{
  "encoder_arch": "poolformer",
  "model": "audio captioner",
  "dataset": "synthesized solo parts of chorales (CocoChorales)",
  "train_examples": 39062,
  "noise_aug": 0.01,
  "n_mels": 64,
  "hop_length": 320,
  "input": "log_mel",
  "spec_augment": false,
  "win_length": 512,
  "tokenizer": "word",
  "vocab_size": 56,
  "encoder_norm": "layernorm_no_bias",
  "encoder_norm_position": "pre",
  "encoder_activation": "gelu",
  "encoder_mlp_ratio": 6,
  "encoder_layer_scale_init": 0.1,
  "encoder_parallel_block": false,
  "encoder_dropout": 0.05,
  "encoder_inner_norm": false,
  "encoder_drop_path": 0.05,
  "encoder_patch_size": [4, 4],
  "encoder_conv_stem": false,
  "encoder_depths": [2, 3, 3],
  "encoder_widths": [48, 96, 192],
  "fusion": "prefix",
  "label_smoothing": 0.05,
  "decoder_width": 320,
  "decoder_layers": 6,
  "decoder_norm": "layernorm",
  "decoder_norm_position": "pre",
  "decoder_activation": "gelu_tanh",
  "decoder_mlp_ratio": 3,
  "decoder_head_dim": 32,
  "decoder_fused_qkv": false,
  "decoder_bias": "all",
  "decoder_qk_norm": false,
  "decoder_layer_scale_init": 0.1,
  "decoder_parallel_block": false,
  "decoder_inner_norm": false,
  "decoder_positions": "sincos",
  "decoder_prefix_bidirectional": true,
  "decoder_connector": "linear",
  "decoder_tie_embeddings": true,
  "init": "torch_default",
  "residual_init": "none",
  "optimizer": "muon",
  "muon_scale": "match_rms_adamw",
  "lr": 0.0074,
  "momentum": 0.95,
  "nesterov": true,
  "orthogonalizer": "newton_schulz_5",
  "adamw_lr_other_params": 0.0014,
  "steps": 6100,
  "batch_size": 64,
  "epochs": 10.0,
  "lr_schedule": "linear",
  "final_lr_fraction": 0,
  "warmup_steps": 300,
  "weight_decay": 0.04,
  "adamw_weight_decay_other_params": 0
}
Rows from block 4 of the audio encoder of a small audio captioner, named by matrix and row number. Rows with one number belong to one neuron. Each number is 500 + 50 x the weight over its row's rms, rounded and kept within 0 to 999. All counts start at 0. Numbers have three digits each.
After each neuron's rows are labels from the 100 clips, of 14976, where the neuron reaches its highest value: "strongest on" is what is common among them; "lies over" is the class under the peak. Only what is clearly more common there than usual is listed. The data: synthesized solo parts of chorales (CocoChorales). In brackets: how many of the 100.
# fc1: MLP up (encoder.blocks.4.mlp.fc1.weight, 576x96), inputs 0-95
# fc2: MLP down (encoder.blocks.4.mlp.fc2.weight, 96x576, transposed), outputs 0-95

fc1.187:595572454308515525455453504473530502558496517509479494528559484495518504484487575464415513426499548531465532483536392593517577459397476459518516453492462502496568508618519460495565507489501499506429546544444496459500460425484531439504523499511616410585489516425527531500511584488540534500
fc2.187:465552460501429497508441532473442484443556528503421498486687456450445568479488527504493448501396514497494473457464470613506436486658486503505520501582498560451519532585459560445527512492460414548513435464462452453464399550566482462524508571520493509541527480512508466502464573510505525573
strongest on: horn (34)
lies over: silence (88)

fc1.557:509592488421475486506479586491442439591488460536486522530606495506501500497488642461403469447537555454518543489528518601534529462459473474511507497496537501585450480539502440485571453370559546494502477530485438507518482423558594478423483486521578427574490470420509580589492573482477499486
fc2.557:457534461504467471423585488407457541453549515490655479508619496437487526499473504519416550531519420525503419545482543428478509502542513577559433463410543578498391526532511499445543589572440532505500522453475525467498507612406510471493514490562503470531448503475566499464548527424525449522
strongest on: horn (40)
lies over: silence (98)

fc1.62:555504439485565435604563547496493433615577489503587541535560534474485477522372564486508509517522484460363484509487538472518499485579492519463492506547459456561388532490456462539543458483518371477548458504487561501447530425538497478495449562419508441515497540424556556537453518535524449428
fc2.62:498504450387501487543481492438558551496504462478596519521550490423442401543470548514459409485519630533464486486476497458456545467577521499452436468535418547487475611483601472507523499588505476435524451489514501494522465616505537537541547460485500569511483488438373426573557501428517527541
strongest on: horn (85); note A#4 (35); note A4 (30); note B4 (25)
lies over: silence (96)

fc1.201:505454564496464477568505403529507451507438529464583411466562488503449501453446557520451530539531578520558528519561556498466447569524504474502441650540522586432421541493482489516460428467446448537530515433512531517524555416447516524497526531433455506525514477360447488425504492486607490595
fc2.201:514605473592517501535522557478479492555463447474444473494568521464547475543517504481508515532436526498493510514568524601463437459419483439494504488488615492479472555577471495537418490522589512430466561571529529501443501669525525496412458537513496536493501522498332459482397507518456442510
strongest on: horn (47)
lies over: silence (65)

fc1.508:464502558458393482571494473520524508458453514484493473477610505522457456514511521570446442396516514510460492514506449450536481493509490525545429523549504573384551460524547522483529514398531390506431520573503526479540527369450491544532480486500522541569513489477497447552502514519674619448
fc2.508:570469482504555522565553577554471526506509487519523422492578466495443555502442582438539467441450376579557480564494583509367589504460478436378538510466460447519512449487449474452497478592560377505558486482457496512426503577578518523520482470563468497497492525487485507422522491522509482554
strongest on: tuba (46); horn (34)
lies over: silence (88)

fc1.334:594617410487531472457490530458548515492483507491547536484565475464527555480554568449466499466458488473463418515422538500507539508428548490503480540493466580488572523471419453564453541459474497542475563396450552551441405518563494434411550501507587523511510582376537438419554540458553476540
fc2.334:458583515483510425522475458490420522534536531520528546452635521436453492473451456501472519417513500552437550480590542492442476469582443560462536460563530518497465579454555534419575471477524556431515536539526479489475510480462497489592466475451583476388471579517496535508422497539626529391
strongest on: horn (67)
lies over: silence (94)

fc1.291:455505436337504443516451569511449516446627507508579392495529478521484473489505545473452532417501542500531581450610525522437526514419473433544519530502483568460489570576534434528568497434431432540451527480476483519520508511525493463551475497506488583518503415446554523552488576525496582431
fc2.291:554426409473451474595525495508511575449505464476528536503564439488541546436575501542540565484439526549511484513541591481484441464548518517490465438402556551619441516486517523470466551524366553448460492558442552398474453497498616447443483477446499583424509567476518548502543487469492435508
strongest on: horn (39)
lies over: silence (98)

fc1.39:559442435480487496479454524511494445467505499543557466506495514478543484478436567538507519372439548488527528527565635403458518507443510501496546557453586547560443468467461454405598506383428558441481454514477578468404531454475528508487499536505490443569566535431522525510516581489497470607
fc2.39:457525520511389459442538499466505590488446479516560542504626463498491455493532497537445509511475426418490533576438474551399548440539532540484504476456501498393465501628471475454553497578671491502441506538465513456474433530515545481529504456538549513448501406500454497489549485432564432526
strongest on: horn (44)
lies over: silence (98)

fc1.3:518384503504403474520449471453536523470531538433565480492474528515610553480584486492476509565522515586609415404499474481514485619462422513495397511510556514530588598466455517575488538384554542551457471484501479499547518433446552477493500512436508500493470477519516485385506451499492556469
fc2.3:542545422445568508535430498526537501523546490475374515516582502556521467419516518467511574513423552534483516458527498601445399481498530457554588523487493477433459514509433516482481458603559541454469514569439337450481490616465557526457532536489501570500491568424460554461508487521542477521
strongest on: horn (54)
lies over: silence (89)

fc1.209:522491455396541515586506436498525527560454487444513536536499525536543449509471542453488476588546492474602485555490526633507545559496517456468526502481362588391489585458471462536543489529459526556493512508466560483477559374486453492494437536565433567536447459513551444571476500527456470405
fc2.209:461481500460507569529507434528482525515442552500567495529385501455623453500360468480498480495457452459610458491507502559496483565579469405451495513510583576474512494495528528590465483602474415479487581452504514496498434528525459537504509439518467518465536423485655482474420529520562482515
strongest on: horn (39)
lies over: silence (94)

fc1.331:475472527497482462462452535546544424369490534517574503461456498543488479608515529358448446559460484497524583456499476605507476524487567436584486530471548572494559464475490542544533550537504560486486465578472468500535520412484448511505481446406501564550495582427424432503529490472541499625
fc2.331:457519530554465414475501457457529498530529525547425552503479494494553467534564487433452529438514512554505565500504457496435472496527538622547520523514648525400381496568547482492587405505501522500497535464495453496468519584467564465441507460570455608506472457471429548545555478449590538409
strongest on: tuba (48); horn (31)
lies over: silence (84)

fc1.365:501550389478560501486536585436472487508416494540481484559587435512346479517449540388424526454483520504500554572583510545475502486475483460510496530507527585507470457558494494484562489388491594444480513515455438511444517402491523493424475467501571387450587507463515546495512577469525501513
fc2.365:392538460509494528489528513396461468458627498543502508556534451489490505475485485545476602548518498524497558481539537512515434438559511478522500522468513564506470527601488443469507506443527567564418485570515403425461429540517576444439589482489555524457473411441589527523464574399440577462
strongest on: horn (37)
lies over: silence (98)

fc1.416:492405516462571351571503565533469483555561523520556545467533539493449474487497556500421499422537448507498495510580450442514512475438536471536507490503433582453502530553486491417538519449550439524495537382530509496603501368533514476557562549510371461501491561458527512540493535541493528408
fc2.416:365487504398538483531474402516530447449419519543577529503554482495499464477537536403496438550520555645513468537517522489476465614506487519486482506485570530490476531392562488534477539369554481476463483506539523472536493601463526484434510472493495563513555513466530429501612453446574497521
strongest on: horn (26)
lies over: silence (90)

fc1.324:449414484474416504464509368519560545365465507488532476440597492523498499484476493433516466523528508446544519554489544547537560567583484468542470615488613542463594547503422549490515462443488468548478523488481567547491534353526536530544474464471474432508496526437524442445552499527537555477
fc2.324:444471464505522550431525496445541432508501581457448535489439506450458538399485481465493539496448496489492496459568444629539498403464470499502527505410536455502529574478627511415512473579503502561467488527444573520493436677452533489522506538562494522515461586504428524577503467455572478511
strongest on: tuba (65)
lies over: silence (97)

fc1.440:496499526434494552469496569507447615492474526479532452446603487475518451464457593372468538452465590521456570570559458488377400514476550405566473513452503564448497468561517488581582476498394455542500520503467540461499544412470482531466526505480511483516491561453539501435485577508565493523
fc2.440:498563467482481535458390582470548538588539524533558486564486498498490430517558522528347507468495450535517497497421524569512542444514488485544505493397433521423415535491503459508552539465494474477460507399503486543451366552459605511424452457545453527544427551532478514539431571522472467556
strongest on: horn (57)
lies over: silence (94)

fc1.78:440496480435488625383525565507504544549471505473533502493659504526452522473448545444423495431452482556530565530526461551438522482429560483468542540478623588513489479524482471483552475453453548606510499514462432547496500447480521506493482483494421407513511485376527543588458553469495503466
fc2.78:497535465435414499405510588474482559536492477447577533491541483449533540384493521554509528486470494595565578520467467560428523485552533445594424491421562521464570531444481523510536476539359568568406498509416516463476499568393518453456497459512573447480521476479503491492526458421493494500
strongest on: horn (39)
lies over: silence (98)