A small audio captioner, trained from scratch: encoder patch size [4, 4], decoder width 320.
Rows from block 5 of the audio encoder of a small audio captioner, named by matrix and row number. Rows with one number belong to one neuron. Each number is 500 + 50 x the weight over its row's rms, rounded and kept within 0 to 999. All counts start at 0. Numbers have three digits each.
After each neuron's rows are labels from the 100 clips, of 14976, where the neuron reaches its highest value: "strongest on" is what is common among them. Only what is clearly more common there than usual is listed. The data: synthesized solo parts of chorales (CocoChorales). In brackets: how many of the 100.
# fc1: MLP up (encoder.blocks.5.mlp.fc1.weight, 1152x192), inputs 96-191
# fc2: MLP down (encoder.blocks.5.mlp.fc2.weight, 192x1152, transposed), outputs 96-191

fc1.389:463497375449464497458504492538483509425469475529543527603581455505472461506449507527469422419477511503500429548497548518477587414529510533499545479507467586502462501544491533505499513478521440561425514481577597503453527531425342615479494525328554529502506503564474449494497552568530465485
fc2.389:469532564532420448391480501432501519493479531550451463532471567531537400562543619554466498548580422547500511524459469442516444520547563482452513490556563552498525512512536535482548435496528518472441566529476503539628527494505369457588598497467514507480572465533442459480513532498602517495
strongest on: cello (27)

fc1.412:531473487538495482552428442452568528557497519431593503507592507522475580547427473410438495450452537484558505441459510494502511538471554427549461463483460522500590508435478478522509554495425474533514509510485470494490633501463419588445549439556390542478512488478461493580491428586452497560
fc2.412:481514501518502492592593489544539518394625586475532483502524541365480391546449589508544478508524441529587491512525522572530544482526517584469521539464490470522442478592491473450419467445523504502476455563531536542534409468466511461493432501444530488551492511589468472459488532485586557546
strongest on: cello (32)

fc1.44:485497535445460510539486668524463589484484474497416496602514419532484493518480437482467468499527448525536510560528447551515419564541605548540479521563464510482500513496582495488511458425330460494529546455493425499612584564495523426538477480582450526561487487554519446461500575549526521548
fc2.44:437491563495510556528431499540528450531547443504439517469590474456581614476571481528507516415537420414470552434553494471525505454521439499455463510500475512574449433496386493530494417429509464494467419494503545530443446465522471529373530527545502483529533505529503503470507367509414587519
strongest on: note A4 (27); horn (25)

fc1.710:586536464434567457455448637512527550553439465508517567505486472461586529385582418544505514389468453447475523527544416526460568463553377432515480454509497452449472536407442553505507433458491476489450428517541506461501555514514526402538475508506504488524443592433518488525533486475478536433
fc2.710:547501530453485482496494411442469490571475585435529530508396498403500487452436547490601458511500454534559536458511476498554565507558505521497537493420497536445511377555496546449490544474462386564533474507511508613533430484522613588430549533448534470503519496543496537474514467520553470513
strongest on: horn (27)

fc1.665:495481496558519512531584525562478514517555514509549483477487588492505451588509405546508536531584483587584461427510544461491498478424480433486534466491538473424443489498551607550445534511368470460498385549462497436554438549454482493479415509568500465457518450457494507511542484496531479517
fc2.665:510501533565471409491571497484474463441435558519474509492541415364442403469427603523546387527549486439499484420539540496500509447502527524501518457425490506457459570527504472482496481423428469576492483536513515575550506546588489559497548495514478502520563467591426502517551487573504474496
strongest on: cello (26); note A#3 (26)

fc1.508:498502510605562510510535485462534524420596461504524513486478544552446541519575607492474465417517565558543502477485524544407486514544491543461495479431474551451462513453443429571459522381445514584491615542572558541529518481453553406477348426490415522598454486485427580552544522558386462603
fc2.508:443473531489509472463452515421429510527491480562523529443475502475554539518545520513437527460593529412516452555546437511501458496517519601508446515487491528503372478493503505484521477674477568458498444377453490469442552546531483428479577427511573507423471531425550555468532433553455399437
strongest on: note A#3 (29)

fc1.164:418523499438428472551573408626422461468486534545472484515509451511500539501545519559450548499392533491460421556475600402525491511430494479436500531535518616604486484579505434514514468455479488497532515506583538530532435416528497561510456463383476420571573474437494541493499511496492510534
fc2.164:467398604508518471459417472428523472556507448590520531569594521513391386516456499494528530459506556547394490441529477495412505558507583481568494520467457513455517559503485516499458570589533428495585535497467434521511546540527438544506635494540461556515412498508518514527493494415488397525
strongest on: cello (26)

fc1.549:534484505461446439570409455470605566520495501536497539366462441510471586461499491510501512500454465466422499441484476572468429510479463402448496436588536396417581490384537581497553464511568525481475545513407414536530583425532492434440554441640459517498454547475548569531561462391511463565
fc2.549:452479495465504566536573610490500475542510377500364607561448557476463569504468573454446507323475560427493496462598517515532598589551517439521481559525489511538510386443521451509508461518431502472520517546530523454504543478498540442540511580459514467528521502432465462437478538566445601485
strongest on: clarinet (25)

fc1.454:474517461482458487602432608590514530562411463482531405604532522412467483491399508515527558447473499607549511557566461535410419590530578552485580502461470522462479487494507469431570521475395435536550561512492372504572613533572465424483524454593480572439498467451441488584524495535570552419
fc2.454:396538569488505452549550521503535526516525413426605471489557465548493574526488432463510452491451538498533522456491472528444573456587423518404442572496521493536429511578450546497483417439526593502397406418514480480470425495506576543378535501504529526619486525581527516567459489473400619488
strongest on: note A4 (28); horn (25)

fc1.502:533463495546438467509482543559493380545516545503600422537419541441464478512519594573427525441565478478572448545468503408506498491437441520494554558429559453450435537499466531459528414546475480539512499366526522443485488533540469462524460481468599516519439562501438578430438524480443438509
fc2.502:519547480375536493488468492470531473496576519571451478489504555591523482514567479561565476499570505414513488531402542499539514487501526446472475569421448570534473629573524578540538486559549509493523482521477573483441449499433604587527557469528555481515457454465504552515506513494478446448
strongest on: horn (46)

fc1.61:456477468485564515508424357462539531513503486497483526457458552464429583430446507516550476463560516482443503511499475466425579543567437576489501566509424489494432537458420618517527481465524432431514495461459484485536574584522557460415565513511497515559458534525503578518460507477344490480
fc2.61:509507396523496469509533502589392491525450485533417586557543440529542574576504565464476542446552495456588443387429553537520455512473468531437571434469496575451512418508606532458439538514572477463464498485555523571431467445447538558477590497463447506495466509511554487455497513536607553498
strongest on: note A#4 (51); horn (28)

fc1.36:476510482576557504580522299568515481457474478509446388498537548491454498541444539548519471437468575461552499481456413549469469475568523504489495498487566496519498500593508532592508444512462478467469511522474534459509459550560474418501445501577545519498446497506394554569537557528462511363
fc2.36:514530531458531467382412497444537509597483487521514451508468547571476534463524558535585456463492470482523485410546464492424478457548529431486470476436597542478477508533461523439566394560504544523605453454477527451547547455524427556469488473599483461525457505396482536559592536470468501550
strongest on: horn (45)

fc1.76:532405511556503492444478485431611564513455542563506480495539442427508420495593515426557501487443412454454496465474499559530484566509456440578428563557508412441540561427468544473511521617535529543400484443422487441538533438468481547411497553602427500561503598535570425483505429400485529597
fc2.76:562554448403499547460517514524433490449572489472490515477561514496472548443570449424541594540452526352509555481518518512582535533506476434490553556467542532479449452512448493504447475450546528441473505559464564535517539579513481549520571503459512472505449589402560456504555523608482467508
strongest on: trumpet (28)

fc1.301:496500525459588443470503618486528532535623505403460604493470452460465536457488458467525543397525510483492559453488470484431593442560454525534465521471550566522474514461453321466487555547551564498423503524509553477474514561529465389485493529482502591501545548515500508532514480553429510417
fc2.301:543507528556511507592530453453497541485455558513483510495502490446543455483548608447526454525499569496521492500537489451588459441526572488520534554478574489441503512537624460495543506513388394427453423539514564478588503544459420556518526463440474481532514608550435502486425485636555456439
strongest on: horn (35)

fc1.650:446471513436476571452571451512573505541484484494472508498539528465504555519607535564398516504350439572454478521485463599518456521481411518546442457439535511543588503610548465588490502476517513495498478500466431501490505517475470479509512477581515429427445462504435528505493446425557581539
fc2.650:508494447488533475541511447534467477560507456440526423547476469523499469446539534432494572545429534409507413541531546477540511502548419446405510469554552541458425388470557427472488517531477478508489366503533437509478362469552550510569397452480552527597479550488498425546510550560455577528
strongest on: note A#3 (32)

fc1.406:540496531505397384515473518481426481448486493562638570358433501529576490535494483533571509481493487507529503452595525504459487397533459438475469548546561459471480507633562513484542447538512540520478433574468533491542484421578516401485527468430517390619489507567437473489499572463511519456
fc2.406:483531438445531481496440492502477527479404496455348514513555524437480575509438476438521614506449559464457529519421465535561503580547603461496533443429535516470529510525487548473479541510472450502543455605496545477524495429401505501589556519432507560473443509487498476475456519544533478463
strongest on: cello (26)

fc1.630:492464526493578545435474464430520516591388464539443483548548535387428502535527485454449484425564529522477510566521445516461515585551544593511495521441515475553424491541457562551474508420466584523475508369515450462605548513571527514550478574551385586484454487504606525485489499449492561538
fc2.630:560531540530497481476541463555525442472566479466555522533445516573482487449570469501482614398486526350538479463514526570539495443559487508445447397523501485414551513507479446548483492540474528486623532544493402579463428385451452479448452467474534462548383494552454524492430516499533460513
strongest on: note A4 (26)

fc1.718:460493466458481554553549401535509534535508492433494482466447504566532456519496507521454520494530536571550478489508491472501417505511599444440451554482542630453452574521455490512463480523566486518517537452442424474533574481450428539595528560607455521499541423563629486590559493581563474531
fc2.718:467493549454546527489473511511473528544438416451527472462433566404475528480554487460553484482578388479583560545399469487472430418474513464552500445491519481589481650525382523521548404544542447473449518472551535484526579507556401425435559393421514488533467446536496592487463506472586473483
strongest on: note B3 (25)

fc1.657:481393545613446446515423511528596538469527503493506448530525492494465444507507482540469576571460517580499586436584522446519506493523487418471468514439423370546460472483495475522601417388535479483472575513521458492521502536444488528424383516511581502441522498501447561447436553410489454470
fc2.657:538505495456499480550589509559431506553444515557555585518458502518503505571474553449514500410512467428630431489459513613482508499492491615522497539596525550505442507533433444498445598533459473544547529490462514512445473555526566461457570489456528529514458410590534475644558494585553531514
strongest on: note D#4 (27)

fc1.568:490437421588439499455404414498538475554430539521535516439457514437554511434451534533556553513526543518558411591502544487528435504438484461489582457451416520496565474478437498433592406471491535552552519486528426517529478535507504518518465435517505543537490452485465562531528465467398411513
fc2.568:387429508432484470461565507448546484560440470405450471541474416507447515539456448493472422462544455551483537495518437475471475493581496464518480579549463492491437507481475456530442594442556441528480492536552445451483450515518436521559522511576527515608478604484594461480451527490404522459
strongest on: tuba (52)

fc1.544:472393499517485538503463539424506500484470441503510504475520354460520481494538657460538530496475476470528446513488562436442482501431561489476442579542507445520557490480410505511471504454442493517534474502528473483490538525528445472414432501491484518464514523424468387478451473490394600567
fc2.544:458548537443500480426469508503533449571525463394461559506475620448414542519414423448413607512370518534462577439483476513456577415480447534449544423446532532416453557587507525443461528445533530509582492620544456515545402515535617474424551446458548480566428411477521494570512483534534490491
strongest on: horn (88); note A4 (36); note B4 (31); note A#4 (31)

fc1.102:413447526489504585497537497377549552403527544409461512504500528505460489518537502490519420509544501519440518527404402497524492392592511482579512499544469536470547474477498542416489523533534493437497430476458526545508591501516632567398513514554589547380509514542542532533435413548460568503
fc2.102:540505616463491403494500495626531575503417395497543485532478422543499525536582550555536487343414541412496469502595513500415562526509504449431504555442430533516509443506519518512545524523454584576424426554478522504533515454482500392526556547573543528489521474529563411523508464531460460535
strongest on: note B3 (28)

fc1.292:436440519527556560575472595488515591542509439503484475613554391478458488523584472497510492439586490573530483494528476529512447483504621552540461508589507448415543505501522542534506517532408552524479506394425416536645590548472519463514445503539446530471427462497499463465422522542535555500
fc2.292:453584569493485488490453542506501482505525426493607517523519467478507541464518439493497481460512498492494567448522522486458573480531496493462472453491536539529525527557428377419478436436543431429449451494518514463429477470569475578434473492453568491542433430498499496476513502470306470517
strongest on: note A4 (28)

fc1.78:586552491542471454493454511542508535488549532478429513491600534493500481492508526498540477540435513505535486528528497461521522555608444503477464523482514491514577492531498618525418489475461453481506510492472548532465461412440591476524448452433535541463466530431595466521613446463467458502
fc2.78:472513449562503402525545490485569494416515456542410419538490530541541363505441453510514450385526494506393493490448536505510547441462512407488496492531472500500517555546571497478524518527533464470512507539483586446439504504443499585564496604596518501470499445571355597457569477501444544516
strongest on: tuba (30)

fc1.721:399453548435463393554522625500588486418475547425460526471530493489470453485580539486422464470490469633408502507531528545525534457506604447556555455524458577443585416382517432483556543494500506429482483540410491532441528462451584458459566428507520489488505490499438456426583424504491474534
fc2.721:465506490465503537499533489504565449578577409537457412576449549459478632522431505500653514490527533457533531496515506483520542467560497484437505478501435498571423506445434525497547532534446572492447543509556512435542586462520503480450550590519524481589555497471575532485411558468355591437
strongest on: clarinet (38); note F#4 (25)

fc1.350:550518465565497479502449756492480507476517500542566507570581432481495428506395457534509545458545474529592507522506532537477500517541518545494592489528461406420538451507539529523469524470367547500530477468461500478535435491497502501507396509466535410547485545492457456478554514367520551498
fc2.350:479469473538534470576551557559586489511477430510509483532458454468443503489514492539451581501434466510522633602428472504452506502494520532563541515547478471568522563485537526495399444547426508495492376577571593485449518489492522463539540585501478526477494502524484497461491503469425580513
strongest on: note A4 (30); horn (29)

fc1.684:465456444512542473427429488517549501486505496586490510525561568495505500537529432528545467505596537460490506501470601444497525458492441402535486522495429367504551507539535533468581536535444542537532545437467465504587426502518560573421411533527539487550475505488525472416435409466454597593
fc2.684:542508526462549443463565485535572446529443387432473513503509444536504440465540464388514473472497543557499576504541503542537455430471441417534543484474551522486484534549427526593504560507483476548539490496508486467436499478431534413604558461554515539489565423529482506534541445531412569438
strongest on: trumpet (29)

fc1.617:531522473473514501528528458532565484506506443393499383515465584511570480499501587480418562458483569484563526474438496500484528426396453483541587523464518594578418479473441576478523512567453501548497512412531519452453529551427368559510500508478481487491518424545532497614436532622557450555
fc2.617:427526552491441499496516528543454431452466594577502520481492445465472481527441505467598480490616412536507377489560506512510440403510581600463436538485507483481557495506530464489473436454556454458504561478489440587637493556524505514503623494474551510450507530523454466440577514584540429504
strongest on: cello (27)

fc1.542:415510471464505476387613558586437405441466498555517497593490540423482432512516560511479485422514552479458469510484536425476540395489483507435443518544448524506428424543514593477471501591510505517445483443534595488514451481507448551508543558259529432477544523595480418469505576541552558495
fc2.542:593634548499579397428415458517506501539431521525440472525547469528559410539536537467470585417569370466558513472480431506481418540438454436504525448515606510424498560547521554598495533545519406524408530541508521490513504472472464563544561413456470539485480452602449578594451522526524417509
strongest on: note D#4 (27)

fc1.276:490556463464448457543510422516452433481355486517537496487530490393559541475469543512509475470500510495458517525459557461484514558503454568465491425515444532562514424507486556536548517479558459539565585379580575503559460450522370592435473471444532407526495496433493545537458589531420473493
fc2.276:430516569467514556463550572500459536472416548471519520520440519430480362540439490434592571534529473490549493468574483521510484504520510505552476514469520478423463467526540543511494609498431515479444500596455539513562541461530501508490435551543500559562503506565494500520506535415549521500
strongest on: bassoon (27)

fc1.414:451489513520537532487450558514571515480528502422520505561637584472455521570472461505463464538583500510556466462545452564473521520485566506610518459476459470441474475406463539522500518471482503479436521487461518565515508600407501476431568470504605501429472438561433430505480443470554465495
fc2.414:530527437457492477462596531473508496423514533597477481542476458485527480411543479547479532524362566554637566602512466526551530444591444511487535489573557463533493512508539442471435516550624560556401562457513543504497416470511419565494505555473412529507469485474492505469472589513479537530
strongest on: oboe (26)

fc1.307:551529494559536481397504532376454514470407492423384469567524580496451541516540511527480526425476509550489501495555480490496510457550504559477534468529541449431430553449492585456436474536530498475469512424531479502438506502418547482587534613421414462472445548575449453498508528533659477583
fc2.307:456487441432476428501516536583575526557504583513656562467526567556519540462469411524504497436456491554537465537423441458463518544479522423514483538520530443486442512481455528503520484474498528442472618605533556532529526495524525461482562570462499520480522479609456445558477441447440399487
strongest on: note D4 (31); note C#4 (30); note E4 (26); clarinet (25)

fc1.652:529538518448510518458519653610537546522508444430390525506409507609455533497504550532512458493488527546416536475553531500521452471418479483509456471401478479393507523382446479506508445471538519529510500417453490562476543491497552484571572536605498638433540488559532549472519436396562430565
fc2.652:523549574553529489544470488440502463570502477495474612536482465498531493510465385482443494432503492520487528504515415458499496533473447547533537484510502432533461437515452521614513457503465457502471556404482510487439503522509525472431454459516460469434488459489496566575424503547507494485
strongest on: clarinet (25)

fc1.352:447508577386508438577432554563505466481467442542493470518555483436484455428402532509496489488541493522494452536474475459475468466490524505493518469559477406563500409612557392466537519501467525525480532547598515518619522483559507529489492429550501519567464477445408582448423494489408511438
fc2.352:474511465398519522579596518552545502541518575463526466472490525597478581554491400557567503480406553472544439463550549492526569509524604408509491537509525515489390524463498505497557477510515584545519528414520542511443542546482553449432561450545497514555487489554490468450386462477449446477
strongest on: clarinet (29)

fc1.141:481493497543399367504552562522444547453560444476486428502484601564526554473601547483509512449553445525571485454515570515392558436535508492423596452562514535472451466451526461445566482480440465438456509487528493561477505476565498451541545491454460506542548510618375436456495593498379426494
fc2.141:596504526456497553517574510503494484485404445520442502565575475477479570502462530532460445359418446486509524610541475505454520492517578468494442493445452438503468552537510494493564453533439487517482445668511473520480531539487489437495498517513501380526547461478505432554523535578567553453
strongest on: bassoon (30)

fc1.479:469489513442533542528446380561519452564552500619587500605532468476527490549586381480511431463473500574417490496533595484495522446478519488502450512508494443437484475530445388464518481547348544467494495461486466509512374447523426518419378483468569507544546472386505467528485483432449538464
fc2.479:464518514363494551496623522536528491530457429408478528509507565560417547504426417438551623520470581443499585573476491510482556526435504490448415476536440500533435524543489421502465552490464520495493448596482516406521497502478582569629589497539500508492443485514486458632527531596481516446
strongest on: trumpet (28)

fc1.664:519520509420489466502447498492519495484519437494518402335472555495599522443481410532602483586614547501514568425487578541558532509529490496511478481534505462470467480449491550517541482565576567504543445579421445452417487497446564527452483525532515522492591480590411573413415579541487450402
fc2.664:535471484465513493606482536551562582449407527499469443447445496491546550468559589543511528433485478477475539559585462526518567546495498553480436441481547488388433548510507508582511470452530478505420503470419497424502493545503566516405509562504521486498543560375444454533506400412467484621
strongest on: note C#5 (27); horn (26); note D5 (25)

fc1.591:473509467505561441511493571584536527469447553468542523582523511423444534592510528544469549429445481512469477514451602548495519459501465544468452435562458623464464441498521408576456586476447499480504500521534547478467404491506494515457444466483488488510474530491443521472508442350561510579
fc2.591:406491524510567476642484556566473500494573537486403529547548393495575518487618431492492622420485466463464513533485601478557503454475493520474604423509426536505416491464533563406438523536532490564441577555486556519505528512493410491568511501527478508522464512492440494495444441550522566472
strongest on: note C#4 (29)

fc1.287:550477433419438446466515492537427450465455464562523564441491497534559545481540459534524501493517487528498457545589529508429411460553512509484491499466591533466487535602498573439565469485438487514420434492496501520564514490493431487542539501362536537580508484518521508450566620597646460345
fc2.287:513520509578515441427528417424489517605417489499490536500437541427501425487483503572493558380506404499427483510419488498463592607486508479427542481568491469482519544490542463387500531554444525529433555597475505466568603517440501442479599497504479430484553445576548524543531524511523560525
strongest on: note C4 (29)

fc1.547:483495472483488559498551446549509492515609500519491572466483573390469462548466519501475408543568561479556481466444496432542477583518469475475377536461463537520457460559474418465449578568529467527498480492556523449598516539475476455535499503482556573454482471528468485462440605666468519506
fc2.547:524474531472490476440427465474508462492531488496488559500510503491484481526583537434566482553494493512601434512601477485375446551470485509480421458461590490485447506520566431484550451465527512468615569553510481481650554577564475497512589505485465484531438511487474527548538542458480485506
strongest on: note C#4 (29); tuba (27)

fc1.678:533585407538466499544400499447415450574512553535563516538573539533609453516457515564511502429473543464544458472504470482445512442434534478500517466480488525516505405554504490485467374461495475589514483507585577500453456481540412568422455472398473500535450425515415364501474551571539449489
fc2.678:411473533437464512366535398461518478483457476493579474549489544465446452519443554444522471486417532605550562539432456466541550481504609519476517551529596566444460501526481497531457502538537443473390470619470520513564413507484383487506513521464507502509529567571568524560572519485515485510
strongest on: cello (30); note C4 (29); note G#3 (25)

fc1.511:491464480520486515429476529443567480540567491515478488608507433462555432498679491465514504533456518545420475461515524389535465509499498531468480541508514579524502526432457457415553548600474512430495506465557433545476566434468424552490406542496519533440592521500569499489476550538443489477
fc2.511:509423548431511480539562538511540451423496407501523532482562514457516499466551526557542499485588523491565523431520535531478457500514557489486567488510523459490456521484565509512457439454538560542475558645492433552408505555440551500567537544502425553460494560504483545488468457566501459577
strongest on: horn (51)

fc1.481:492491429511565474445500505487573546558455425471441531583559448504419467581486426449457536458509457563446492504470466553479486499506514480542588514407489582388450561385490550492549495485466415511453507471481512510406537546398502452511560561505575625467522519562590489501547512552613502496
fc2.481:452546405394469474452454474442491531436534572466519409486552562588594467518503504571534559492537522464553538548533518482520504547471484553447430549542596509533540403521406485537521440499535515513448447539600541478521481489468509529536529485495501467494503482493480444564421509427510489546
strongest on: note D4 (30)